python train.py --dataset="photos of plants and fungi (iNaturalist)" --train_examples=90422 --crop_scale_min=0.4 --method="vicreg" --activation="silu" --depths=[5, 5, 5] --kernel_size=3 --stem="single" --projector_hidden=1024 --eps=1e-06 --grad_clip=0.5 --weight_decay=0.04
Rows from block 2 of a small self-supervised image encoder, named by matrix and row number. Rows with one number belong to one channel. Each number is 200 + 40 x the weight over its row's rms, rounded and kept within 0 to 999. All counts start at 0. After the name is the row's rms in percent of the matrix's.
After each channel's rows are labels from the 100 images, of 14848, where the channel reaches its highest value: "colour at peak" is the nearest of a few named colours to the mean colour under the peak; "peak at" is the part of the image that holds the peak. Only what is clearly more common there than usual is listed. The data: photos of plants and fungi (iNaturalist).
# convs0: first 3x3 conv (model.blocks.2.convs.0.weight, 80x80x3x3, each kernel summed), inputs 0-79
# convs1: second 3x3 conv (model.blocks.2.convs.1.weight, 80x80x3x3, transposed, each kernel summed), outputs 0-79

convs0.27,093,258,136,264,213,196,229,161,220,204,182,262,112,173,210,129,187,149,188,206,238,98,177,248,204,172,219,163,206,143,216,153,117,183,164,143,218,135,178,158,206,233,209,174,169,212,179,173,203,216,151,210,263,174,209,135,246,172,211,232,178,182,191,207,186,236,164,200,156,82,183,162,231,221,124,223,205,211,195,220,245
convs1.27,068,276,253,178,170,189,160,261,230,182,132,181,269,156,220,183,272,159,222,228,174,267,138,188,235,182,224,195,269,230,164,236,203,168,180,249,192,203,168,243,264,178,203,185,223,204,243,228,211,244,126,169,114,187,232,186,179,220,212,208,222,313,213,208,226,136,236,225,232,183,220,229,170,192,260,163,192,221,183,290,175
colour at peak: brown
peak at: top right

convs0.56,145,230,131,176,205,144,207,217,225,188,211,179,181,180,43,196,241,165,167,212,147,211,211,168,181,220,225,206,221,190,98,202,178,191,174,196,191,170,193,173,188,205,170,201,102,174,187,100,176,207,191,194,104,176,174,192,226,214,224,130,221,200,103,168,185,182,175,211,168,196,168,116,207,183,175,235,213,206,194,130,179
convs1.56,107,163,246,222,201,286,160,188,287,241,145,193,202,184,150,189,187,200,255,228,188,180,136,166,210,165,214,190,222,196,274,154,176,204,222,217,219,196,215,209,230,220,95,174,228,207,216,259,268,221,199,234,137,252,118,236,150,208,195,217,165,184,211,258,199,211,121,168,205,221,96,253,167,260,198,217,206,214,245,254,212
colour at peak: white; pink
peak at: top left; bottom left

convs0.51,099,124,127,169,186,248,221,225,121,161,182,155,156,198,122,208,173,140,244,195,164,240,185,162,201,195,185,186,157,199,164,200,212,222,179,201,188,186,226,134,173,198,184,182,104,209,203,216,172,187,203,142,72,148,189,175,160,234,223,146,193,194,139,209,212,210,181,87,209,170,147,147,203,159,215,201,251,205,175,255,199
convs1.51,107,230,207,277,216,231,151,174,266,210,170,279,175,208,190,173,193,278,305,140,196,215,194,227,223,220,180,222,223,217,278,217,192,198,197,193,285,180,217,209,229,185,232,159,257,170,177,161,174,189,223,256,325,262,184,229,171,185,289,241,191,233,238,262,167,197,192,213,180,206,231,157,208,226,156,180,189,233,241,242,219
colour at peak: pink
peak at: top right

convs0.2,066,283,226,169,202,241,170,212,238,228,205,263,164,200,169,218,239,224,168,245,268,174,170,162,184,174,227,186,180,232,210,132,180,123,200,213,151,170,241,151,222,242,158,212,244,170,200,148,233,222,204,185,396,168,162,178,224,205,164,210,133,203,193,183,180,182,202,200,160,246,240,167,220,211,190,251,194,206,145,185,204
convs1.2,077,171,121,203,123,223,220,128,133,202,244,247,218,166,215,243,219,225,195,183,167,185,212,227,151,214,224,197,215,183,194,176,184,237,172,149,226,254,262,220,149,178,187,116,168,212,211,191,272,186,214,172,83,186,201,216,184,157,248,180,180,203,208,156,187,191,159,226,212,223,253,178,193,227,252,176,215,95,151,219,90
colour at peak: brown
peak at: top right

convs0.71,126,247,141,196,202,152,195,247,254,182,211,167,186,170,49,214,235,167,161,221,180,200,194,156,186,225,228,205,226,181,100,203,188,183,168,186,201,169,196,176,198,220,177,209,91,183,169,113,211,211,197,192,107,181,180,199,220,211,210,131,210,179,105,159,167,184,177,243,160,187,187,119,201,204,172,234,229,202,199,147,174
convs1.71,109,187,240,231,201,304,162,188,292,216,134,204,203,214,153,219,205,168,265,219,193,185,133,184,202,166,224,188,222,198,257,152,185,188,221,244,247,183,216,212,258,213,108,183,235,227,218,254,254,240,208,243,150,252,128,232,181,209,181,199,177,196,214,266,200,203,112,174,202,220,99,244,171,243,205,228,255,202,215,258,211
colour at peak: white
peak at: top right

convs0.63,135,105,173,210,200,170,202,234,230,172,214,178,196,182,64,203,207,162,163,197,201,189,213,188,196,215,242,214,205,206,162,222,187,180,192,170,210,171,205,186,210,169,170,190,94,208,210,170,152,248,235,186,0,164,152,210,232,194,213,174,228,192,133,188,184,210,195,174,173,211,135,142,201,188,203,228,227,213,200,198,184
convs1.63,101,191,179,172,210,222,174,117,268,211,149,215,188,199,144,210,193,237,219,109,274,184,177,213,167,233,206,219,189,176,256,216,222,202,206,212,195,176,221,218,157,213,153,141,235,206,209,141,192,192,146,208,283,318,147,243,117,221,170,222,228,208,259,193,179,172,146,160,211,217,187,138,198,199,171,174,142,162,302,178,223
colour at peak: white; pink
peak at: bottom left

convs0.9,072,244,210,244,204,217,190,264,229,178,205,215,161,151,202,217,223,198,204,214,235,204,200,146,205,242,166,186,154,228,217,172,209,197,219,197,231,145,199,130,230,221,151,167,283,208,169,173,182,145,147,181,362,180,171,202,246,183,148,218,141,195,223,157,139,86,142,161,142,231,173,191,201,144,160,208,220,205,165,180,216
convs1.9,088,176,154,146,203,184,210,195,191,323,267,206,205,238,173,162,230,263,222,179,216,205,212,201,220,241,171,186,215,246,219,227,195,214,147,166,165,250,289,257,153,178,229,179,150,215,150,165,185,223,244,189,111,149,213,213,176,158,304,221,180,217,221,132,196,232,186,265,154,173,221,176,247,227,248,212,244,138,171,155,193
colour at peak: brown
peak at: bottom left