From a checkpoint of a small self-supervised image encoder.
Model: 5.7M parameters, arch resnet, norm batchnorm, depths [5, 5, 5], widths [80, 112, 176].
Training: adamw at rate 0.0038, batches of 256.
Data: trained on photos of plants and fungi (iNaturalist), 90422 training examples, 27.7 epochs.
Rows from block 6 of a small self-supervised image encoder, named by matrix and row number. Rows with one number belong to one channel. Each number is 128 + 32 x the weight over its row's rms, rounded and kept within 0 to 255. All counts start at 0. Numbers have three digits each. After the name is the row's rms in percent of the matrix's.
After each channel's rows are labels from the 100 images, of 14848, where the channel reaches its highest value: "patch colour" is the nearest of a few named colours to the mean colour under the peak; "place" is the part of the image that holds the peak. Only what is clearly more common there than usual is listed. The data: photos of plants and fungi (iNaturalist).
# convs0: first 3x3 conv (model.blocks.6.convs.0.weight, 112x112x3x3, each kernel summed), inputs 0-111
# convs1: second 3x3 conv (model.blocks.6.convs.1.weight, 112x112x3x3, transposed, each kernel summed), outputs 0-111

convs0.53 086:103140122137134145091104118147119120130054132128107081136146171093036161136199118121183082138164165153166122094115157115174126176127126107133092164115107120053094112034102122127137120133088191051111172107120136118137150149171130099073117072089106120101139142090102136103162082145095129143130123084110096106167111188109161129127092127116
convs1.53 092:153124122115123123156139163180029107116159115135097170096103120144046097116120138125086147128152141077113132176116156081084112073150123099098151110121130128089130113197087093093127083124073105190100102141124026124098139098097112126130145161143128091132138118171161094166089139075136129088096129127123118177076141079137105075128179118112
patch colour: pink; white
place: bottom left; bottom right

convs0.23 088:072157153116151173127159074113156139118115187108124091090094102079133090128109075125139099100167171158066085090145141165094083126143134131155107130118118088091108157066121149085120133118148119125148178111104100097115143081149065096113130123157105078088152132130160087122100052149152148137045102165126118075139098103132107096111139121225
convs1.23 099:120075133135209114101078148116149127123132083124173146148127077116146071125146155109130179123100168143105139113114103185126158156081191125099072161141143180137093163159104140134105158140167092095211136103135183180188155104100050147080104151136147087112102106126138151082130100125154123096102148169141149104181174072138113159105144123113
patch colour: black
place: top left

convs0.65 114:090132120126073157137116062099125124081124117103078133095136189092164101100198075117135095162063109085078086136086126183179095173135161136150087120104103157118140097105070129105200144098120184097121138140121108078090114085129116162137156120102131094115134047141171162121133155162169175171120115133140095133132144121129111133069116084148
convs1.65 105:086079146134212070122132121144167138154105108142090124145105133044128082124170142096152110107071067109123094143103122148117151127050156138084092076117117112179131161082084121183122144098080117120150110124099113096099162144154103160045125122081081129116087138094169092078139149161120127111106103175084126120116136127147099105121073083113
patch colour: black
place: bottom right

convs0.7 090:098102071075118125104104142144060119119123200116152124141122147128103071109053095151082113112103100134047093147085096133139114133086147085093154174129135124190169112118134082128032079138109159104108115151073085115124162127066158091112152118111095122150140126100118161165126094104162102087120136116093136154152161177151169142105171097145
convs1.7 087:163145139174152118092145119162137080138094134117130127194111103122160180142148115116125139154165143132143144161138112094157143159100132168135087125156124124102141178107074176107121044129130180145168148092210144123079111156223130101075087076160112128095169104100130155176136136090095176172155120179136124069140171181142121167117088114124
patch colour: black
place: bottom right

convs0.75 149:110137158077121087090094142194163076126109078130094139121127110090131121143159138091135119075132127081162086142102124155128127118098094119064168132133127092054047110151125139107210103091129159151085122112121077111177092099140116104166088137158110113109155120160149090128102186121078081115149039108107123113070106109101101088149112155100
convs1.75 119:110102126067129069129115137137149087118101149156167104124121170091127145088089084107108082148145117141096102120123121151119110127059132158097089089079104126134090066114127101108143143131103210122098064123112163122085118122079135167095121124138175115069059098098083131127185091156107168098154147122083190050169143071124139160132138099105
patch colour: black
place: top right; top left

convs0.68 078:144131150101150117134102102149180076179159077088127100131115098115177085123143161099159122115119093082242133179123142169134131131131082118160129128082110152104112106157134107178175136160192138144096129130085123106113107141155118133183136164096160205091137105145127144122162084086099177082133099130137110110084140089066160114118099127047
convs1.68 102:111106088150093128122080103120191167116162142114135072140094173089148168163129081157117104137067122184085156104155116143099144131123155127134081145089078126107065080103142125131135151130114132091144133100097172123145159132107120127070146116179143151124015117021119118149154097185111121119129115088086158086139109072102132130134115106089
patch colour: black
place: top left

convs0.17 102:161056075040128159191068151124071114113129188111121116131133132119121122103060150132138120111111076119130164114102043065160140160113099112149097136154072091111128130129187083140062116166074091095093087129086091079132159148105145151148137116105144085151165146113141108130120110131121130131098138063150144151142111167093132109110151120170
convs1.17 094:106121112101049138141128135159144149126109158128100130147112079129115191127119122097123113114124075163119191180138091120123127127086121177140102066187153113130131186114113120120111103173135086109164159092164159134080093150210129139102103065156098129134073154056132118085164136122138128141081095101156152066107159181182152103093081094092
patch colour: black
place: top right

convs0.48 097:129150141124158113086104088038092102147150172117140121119124191126098104138056067096122070120092147112027073108142141175118104184125111118093131145148149129140171080114121104162097096134156161127140135143118094157084109097065101079094159148102125110112118103095178154104189111156140135127089115162122098067140125143139100142175111079158
convs1.48 092:135166155138195118082186116174034127185155149111119162134084122122112031130165113134097127139198111146183118138141166098096158113148159149135135113151162122138154132109106127104111121119155161185089091147120091083156149148110031087129112158106105151126151115136159071159142139090092164112156156144084136127084175114148141149178135133161
patch colour: pink
place: middle right; top right

convs0.63 175:145121064122108132187136138081116086118139107128130138136138061122127125111035135189131128141115119115039151088146125167115125123131131125137145126114128113157157117135125101137000107132255103141120124150119148137139152121172127122108132108091109141122039133119116144151121142136128126121110148144161136120172109129124120142115114125127
convs1.63 187:139158106053162127124147127068131153121129173161207128141155210147141092095140092119138085094157120202128113159080138173171109138191108158117130125115112122199146088124187091118100145123124174107110077127131129120162075123100102163147211131156193108110137077144126150112096129131136188126134125122105164135108137113199145116109157154150
patch colour: pink
place: top left