From a checkpoint of a small self-supervised image encoder.
Training: adamw at rate 0.0038, 9800 steps, batches of 256.
Data: trained on photos of plants and fungi (iNaturalist), 90422 training examples, 27.7 epochs.
Rows from block 6 of a small self-supervised image encoder, named by matrix and row number. Rows with one number belong to one channel. Each number is 128 + 32 x the weight over its row's rms, rounded and kept within 0 to 255. All counts start at 0. Numbers have three digits each.
After each channel's rows are labels from the 100 images, of 14848, where the channel reaches its highest value: "peak at" is the part of the image that holds the peak; "patch colour" is the nearest of a few named colours to the mean colour under the peak. Only what is clearly more common there than usual is listed. The data: photos of plants and fungi (iNaturalist). In brackets: how many of the 100, against the usual share in percent.
# convs0: first 3x3 conv (model.blocks.6.convs.0.weight, 112x112x3x3, each kernel summed), inputs 0-111
# convs1: second 3x3 conv (model.blocks.6.convs.1.weight, 112x112x3x3, transposed, each kernel summed), outputs 0-111

convs0.103:096192119116146120145129134109139157113066127163132058158138169134078140132132131106159088062151131158159176111206154167132152174141095135143122150112131064053174171052160183157110174139153139098129159110129138112103175131112119135081111126087146147170087127086134117132160121148107122160109122119069120118100130203155093162202114133140
convs1.103:094080116121155146125100126187089119166110142087121170095116107112126062082145178141148169116137127090172121136081117102054131122146156028100152107130107170122116143200140113039096128125142133161072077089092073139135105125130138142127165100114132110133137147176102070129106093056124155092153145165134116152108118120131099089110177168137
peak at: top right (98 vs 11.1)
patch colour: white (81 vs 1.1)

convs0.79:156166144140157146104127139113159178154165114077150107145135169137134192141169095124105131171084106158157109096126139120109103169158159147145050091110120168115127183149078194074153172135077104117119168109146158109046124109113154117145140195160187120131101096077124119142142079122180106147148159117111104156095165201122151162115193117122
convs1.79:113050111106162139120123091147140115122124111154141105077118103101059076111132150121113125112158122107144112110076174092071135110138084158145139119072113058161089144067114120140086133101154083071107157085048046135093111112138173133081107111120075134133102152122069137163044131084126141097144124127143117115083097134118081109150115140156
peak at: top left (93 vs 11.1)
patch colour: white (78 vs 1.1)

convs0.47:171116122123112106146073114180117103182107121102154086116125199147151103117133090131167130140096136124169089171159146102172107192151165104137144173129156149080152140164071112072123077117132149064113160130106162131088139121145178088137124125096173120155174153140126147165184104140101140130162101110150047173112136185184155131075200127120
convs1.47:144123136115162073150129097167084123129083129132082180140080153149120155123135121121116103071149115085155084187111201114101158125155108125078131098086130063155113141121103132180102093128106112150121110089090037106035103118128128128146124076131068086163103128146140052103116138087108120136098117097079107111094139107090107079136078128101
peak at: top left (46 vs 11.1)
patch colour: white (30 vs 1.1)

convs0.92:058067138136144099124109089100132109111155190099140098122122136131092080157089088057151070077173149155169107132137144078099118147150146091137113165096142132095136113120145135144115014110102137055185145132169149109113126123167108147141087101162155135172130103084141101127156115162089135118138072124168078116143088183094162145099152097130
convs1.92:107178179122172134074137148124129062083134163185122111134044108101111145120129160144133119184118133099157082143113139089080121148150098133160152138105116124136120166096061103066171088128090071124099150132079101103137130114112105167099160163100193148161107122149109056117117137065072112138144143130114104197101146069155082102147111127104
peak at: top right (62 vs 11.1)
patch colour: white (51 vs 1.1); pink (31 vs 4.5)

convs0.60:098124148152109132139128072134115131112092131123082087159114131113127082100104093129137064094133130067109086109143132171091088141162146142162078098077110095117121115122080139161106095114200149103182136138083095079022127128054096137131136124111122118162114084123183125103151059143088135182139082149137049140150113162136120156120115086101
convs1.60:035138138083201084074094088140136097141147147103133198136109154127083034124152136118149194091139107111144121074117115086098181114230120059134176145122148157170115187137129083116130106127119117132101075132133113110126135115168127128121121153137152128116116129105157097078113112127126111121123151113108096164101139095129059109117151175128
peak at: top right (94 vs 11.1)
patch colour: white (76 vs 1.1)

convs0.5:137050113133095111103143102144117124087110075070148124130159140207127117162100115140116079101141129124115070144126126155101128126113118137111133196186129128095133171134080119104106002061126128108145112107113177136118156127128118077129143101143176194151108079112157145110131109090068157132167092082146111139090159123172132120076168097143
convs1.5:153121114160201091138134117154127140197121129146138114168119175144145097125186161130051102098129095123171078165102125153135138159114137179151151144157071073112153152121109126162143089116107096141103069148101151131082186173146086155141118075140104130186135156109141123101144154095177135131132074096137126064147201080117146069095175170126
peak at: top left (43 vs 11.1)
patch colour: white (36 vs 1.1)