Weights of a small self-supervised image encoder.
Model: 5.7M parameters, 48-pixel images, arch resnet, activation silu, depths [5, 5, 5], widths [80, 112, 176].
Training: adamw at rate 0.0038, 9800 steps, batches of 256.
Data: trained on photos of plants and fungi (iNaturalist), 90422 training examples, 27.7 epochs.
Rows from block 9 of a small self-supervised image encoder, named by matrix and row number. Rows with one number belong to one channel. Each number is 128 + 24 x the weight over its row's rms, rounded and kept within 0 to 255. All counts start at 0.
After each channel's rows are labels from the 100 images, of 14848, where the channel reaches its highest value: "strongest on" is what is common among them. Only what is clearly more common there than usual is listed. The data: photos of plants and fungi (iNaturalist).
# convs0: first 3x3 conv (model.blocks.9.convs.0.weight, 112x112x3x3, each kernel summed), inputs 0-55
# convs1: second 3x3 conv (model.blocks.9.convs.1.weight, 112x112x3x3, transposed, each kernel summed), outputs 0-55

convs0.108 [129 122 126 129  84 137 137  98  96  99 112 116 130 113 112 102 129 130 131 153 153 155 122 136 150  61 150 131 172  97 116 152 140 129 124  86 117 117 122 176  73 130 143 101 123 103 129 116 107 143 122  96 122 149 115 125]
convs1.108 [193 108 100 144 108 139 129 121  76  98 115 132 162 123 141 112 137 120 179 139 147 123 117 122 152 101 140 142 130 140 127 163 129 158  75 142 127 134 143 125 136 135 148 125 117 143 145 124 137 137 138 117 151 119 122 130]
strongest on: class Liliopsida

convs0.97 [138 148 116 110 158 129 150 153 123 105 109 118 127 134 142 143 162 123 154  93 187 140 128 174 139 142 116  60 123 118 107 107 112 139 127 158 130 142 147 111 149  91 164 153  95 107 106 135 139 145 121 141  90 141 136 129]
convs1.97 [116 114 101 134 140 108 134 102  99  88 129 102 107 128 128 129  90 117  93 126 122 106 100 147  98  81  98  92 117 144 128 118 102 117  86 132 121 129 107 113 123 105  89 122 129 123 136 115 131 109 116 120 108 103 115 156]
strongest on: order Asterales; family: Asteraceae

convs0.82 [149 152 133 122  98  66 117 157 141 137 132  74 129 113 128 134 130 115 130  87 141  87 133  93 109  99 138 133 104 100 164 177 113 136 117 108 132  73 150 126 143  90 135 126 142 113 136 134 151  99 100 125 114 120 142 143]
convs1.82 [158 143 125 106 137 119 181 168 141  74 133 139 131 122 122 157 124 121 138  99 108 133 128 189  90  95 111 119 136 112 145 166 106 132 124 127 127 116 115 107 168 138 166 141 141 160 129 128  84 109 124 175 135 130 128 145]
strongest on: class Polypodiopsida; text has "fern"; order Polypodiales

convs0.110 [102 111 120  87  86  89 145 122 102  97 133 105 100  59 142 128 130 142 133 142 158 126 145 126 140  86 108 120 118 154 144 131 129 152 121  91 142 113 113 157 119  84 150 149 108 134 165 118 132 126 131 105 130  98 117  86]
convs1.110 [157 107 106 128  64 129 154 142 106  82 112 130 104 106  99  99 145 122 133 147 126 107 124 134 152  85 150 132 153 149 144 153 130 123 123 173 132 122 160 126 165 129 176 125 144 146 150 110 124 129 160 133 121  76  91 108]
strongest on: class Liliopsida

convs0.30 [111 126 142 107  70 144 153 134 106 136 115 133  80 118 134 105 129 160  94  90 120 119 106 124 101 114  91 115 129 140 105 162 126 128 109 135 125 135 138 155 112 110 125 121 151 127 147 104 134 126 109 115 176 154 118 124]
convs1.30 [122 107 172 116 159 163 104 140  71 141 136 123 154 131 143  86  90 130 108 106 115 137 111 129 127 147 137 165 117 135 110 141  69 131 133 145 108 122 120 136 144 132 140 133  99 119 141 128  83 144 130 132 136 120 170  91]
strongest on: order Caryophyllales

convs0.10 [136 134 161 103  19 129 124 121  86  84 110 113 134 112 145 123 134 126 120 121  99 131 114 115 142  57 108  86 100 108 119 153 145 160  97 132 125 150 127 127 119 122 115 146 107  99 165 149 143 118 101 119  97 152 124 121]
convs1.10 [150 119  97 171 132 124 166 126 122  44 147 105 125 129 126 215 134 143 129 165 151 133 142 123 126  92 141 124 132 121 128 143 141 109 112 171 121 153 141 117  94 120 115 116 150 114 163 161 141  81 122 138 141 133 102 106]
strongest on: order Asterales; family: Asteraceae

convs0.53 [164 109 109 113  88 119 115 142 137 116 152 107 133 133 130 145 118 124 148 121 151 167 123 103 141 142 110 118  83  68 118 118 119 147 134  99 139 138 133 125  96 122 157 155 131  95 167 146 184 114 138 125 139 130 128 146]
convs1.53 [128 148 101 124 131 120 118 112  41 106 145 128 143 147 105 126 143 132 151 123 111 131 112 140 118 108 139 152 141  96 119 135 118  77 157 194 142 118 139 127 144 148 148 134 117 140 142 128 146  98 132 137 128  82 186  98]
strongest on: class Liliopsida

convs0.13 [131 118 129 133 131 109 127 160 139  89 161 103  98 109 100 134 110 125 138 161 141 125 133  99  87 155 128 127 153 112 119 124 127 133 123 134 147  81 103 115  77 119 105 100 133 136 150 139  32 104 148 120 125 149 133 104]
convs1.13 [124 130 121 122 141 135  92  88 119 143 137 214 118  88 112 141 135 166 103 114 162 153 112 137 118 145 157 128 160 101 133 116 161 116 169 126  98 140 171 130  62 108 110 154 100 127 114 131 126 116 134 136 133 143 117 125]
strongest on: kingdom Fungi; phylum Basidiomycota; class Agaricomycetes