From a checkpoint of a small self-supervised image encoder.
Model: 48-pixel images, arch resnet, norm batchnorm.
Training: adamw at rate 0.0038, batches of 256.
Rows from block 2 of a small self-supervised image encoder, named by matrix and row number. Rows with one number belong to one channel. Each number is 128 + 24 x the weight over its row's rms, rounded and kept within 0 to 255. All counts start at 0. Numbers have three digits each.
Before each channel's rows are labels from the 100 images, of 14848, where the channel reaches its highest value: "colour at peak" is the nearest of a few named colours to the mean colour under the peak. Only what is clearly more common there than usual is listed. The data: photos of plants and fungi (iNaturalist).
# convs0: first 3x3 conv (model.blocks.2.convs.0.weight, 80x80x3x3, each kernel summed), inputs 0-79
# convs1: second 3x3 conv (model.blocks.2.convs.1.weight, 80x80x3x3, transposed, each kernel summed), outputs 0-79

colour at peak: black
convs0.24:171146136093097111124101142131189120143163151141108108114135123136148132134092134087154133139127133093158120098132107132114125146182126141112161075124090215105091114132115124127139130137104133133124157106144134122134133129147129122071131112
convs1.24:087123140114141139116117115112096135112159111116114103106154126100132140101146138112118113104122133123096113128118135144119160076132149127121114154120141065093193120129127128126136132034144134116152135143137205099117127130116128133095113128

colour at peak: pink
convs0.7:146109086135160106101113163120122123186106120158134115144157125128084120134167124142086113108124120144068132108119170136158115109130132156142122192166128124112139118120110163140111146120122147137101163135066131110120149134119148170103114116
convs1.7:127120138085114125134069097103139135086126158135127117139106120130115114126109152100120117105137152120185096123105108103134131155146115111103130126127124123145066128104138080076127138145142126107096051124135132119099076129103116118122103111

colour at peak: pink
convs0.41:146103136095145122153179146132126111104055163193089085121132128121114123147130128124125079128100125106132091126131126111127120116062111120123158118143144096104144109130108111111135132087104126110128164127111117087138120108150154099146116113
convs1.41:073101135131127101066091116114120131134115097105166138114069128127126109150123120076146127087127146130126146129125125143137128101174107140098132105120141134186046126105127106144119116139131141130117116126152143114139158141079109131139127120

colour at peak: black
convs0.15:163122127125160099146161175140146103078124173160110106153154102128114117143114138094133122117110140130146119095111135108126143082124111089162137111139139194115140105152110178157121118146111128115068166102129132098121155118144122128110126104
convs1.15:088107099121129139122080104138111144163124110132124165122115128126116147140135138112125116081110106114117091087075138141168127142151140175086172165126133052106133139144132094100137146122139140105104083112149139109103117140110126137099135124

colour at peak: black
convs0.68:159107103129145155137135131108136096151146108167115083108123116137142134133100163112142099116116138111136128099087119136145105081150150129075174088110129178099109109110102112150138139127106126141079167125142078094139111095132152136114094119
convs1.68:096157125124111103136106150141107170109128116120144148159137103098097141137084125130140117129133141115106119125160171079147164095146096107127071131127103130117131170104149139088101128130096123067128105136131168125086134183114112126128143116

colour at peak: brown; black
convs0.58:118161116116080076113105056142150114133116134131128166090134136110143126130102121125127113128129134108128145113134142142093124134125130130138121111078119107132135121037114122127138093129120121133150042119126125106100136122085116139129145123
convs1.58:107166151160130207174097161124084155139114105135126110153134129129124136105123140113123075180124145144131126118102107135172148139108128127112175144157124139120133118176156126147133124111135136123170118133115112164143108132114075147152135145

colour at peak: pink
convs0.70:150131106147149099109100101085128143129134088095130148100122141099115128134120128137124119107116126133124132089140116133138116133153139127137073102046127134137122125057165107118160141130137126128145068146125084093109094103122122161154116143
convs1.70:157158144150061149153112123128188101131117113157126145153107146158118134139097156121124155218105145134142160113118146150142139134107096147121103120181074148133121102157147130116135135147133129135139136119103100132148106123119141149144148146

colour at peak: white
convs0.43:197108130149138139084074097113140137156111116114166172112178147116116136117142121149070123102127141153109150147093179161098150161121143132145107142126134137142161148112151171120130146133156135119129098146102138119121125122155130133128139168
convs1.43:096127118134082133116029121114142105092119141104113111132062108109150131116110116083138150115142129122158091112123131090123116114143098107107120100153100113139103111114147076118141136137122132106153124119129138126136117120093093103155100110

colour at peak: black
convs0.45:162126130116095147134123145140165139125162126131118120128140126142118117136117112077126137140111125127123132120135127141139150157159128114111123094124093255117105148120121118112148120144101140116136169118130194138138131132138137125084118108
convs1.45:075123130128131136084111102109110132141172143112089121085139145102140126106137137117114139099120137113131103109138130129118137102145129131086108137124131040099167103123130101144171126046135119136130132117131158087124135120127134132083115131

colour at peak: brown; black
convs0.17:120092124085120150130159140155130105082110130123093132166141145126110113144142115113114160096102093130140119074140146128139105121168158095114153111133142147118117117113096142147125104113115127072126199073139138104136124075126104140119127108
convs1.17:111134098105148125135137106089149135167108119154112163090128130085102151145147167144127089110130146119086118134133160119118124081127079127146088164121110107116145119117141114088106157176088132132085125149105118135105101165125130109086137106

colour at peak: black
convs0.73:167112138123130028120121114098130141138135116145134113117102129138129127139120138077124133131129138112124129100129079130141088140176130120128095080106103183103062134131139085113131147124124126135106138133122094113137107130147140126086117124
convs1.73:158131100114062181101114143129144080102126142122093133126123105098114116100091118117122139147112115109122111127163154099106179099114118117127165102158095080090152102119113154153115118103126131091107111133137176128150103122114125110105132126

colour at peak: white
convs0.18:055128131128127112130129138147119146097109130141098096121123108143132148136121124151144109142099145114130119161137123134153110086064113140124185122140122016106104127121126137137143133133118145124121124135147090128127158119172134112156130134
convs1.18:123094121128099122088110128138112139129109111117159125065148147134139125159137145105129099123135138133104096134110130102111139123131130131075051140120121176170106151122126127113141133138110152110136133123130182069158117148098105121188115123

colour at peak: brown; black
convs0.57:155125090070148116084139174135118088122077133174129084160121095126149121115164130139114138129084123115136072103147134081176111115137127147108120143139156154118115106143134151134127119132087110116101158111129129094127152104120135130109114120
convs1.57:120102135047119123140090104127119112094106115135121165134104108141102138123152135137141074106130139141137124136117122144113097091104094118127125139127077126136121120104157131106083176144113155119090116130136135152070100170101106109103139110

colour at peak: white; pink
convs0.64:175108118152151140112139129157140095146098129121102111124141098105125138143149134123107107141099103114132164062109113130116111098105116112100155149127159165126156122142112190154139097130107100124083127111091127066169150123131151133129106105
convs1.64:117145141120130140149111143083104154121134091125172157119110160092123128130119111078137113054157130129086090178115105127159126166158131096151114116109113117136079142154090091110150139167120114117133108129134114157132102126140132117139108137

colour at peak: pink
convs0.16:075156125118098111137088113121117109175120116118124146141173127124148158117104140166151131132147143119139127168121167140097102092083132151129111147182101059110112100138109129120105141127131152165123105156153124147132169152128122139099153137
convs1.16:123107132129152142093125146133131129086126134124171131081131122128127135143151140115109137128152145144082100139117144092135160102135124094095106131126153159169121168132134137136149124127109131055158131117139210078122107112119118110168100125

colour at peak: pink; white
convs0.29:118122117131132121098138097129125119119051134119123097087139121111121139144130130162148082133124121112178114118114129140119124113081151109114113144116149038140132119085136136126133108105111106127100096116167085072134122123131141121161112138
convs1.29:121115112132091126122120122117143127137098130119163097089111122131147143144136134077131161138154136147063136145121120129136096136120111124115112121151076163184057156151122110124126147158115127118125118118126133102134112112107102089204105129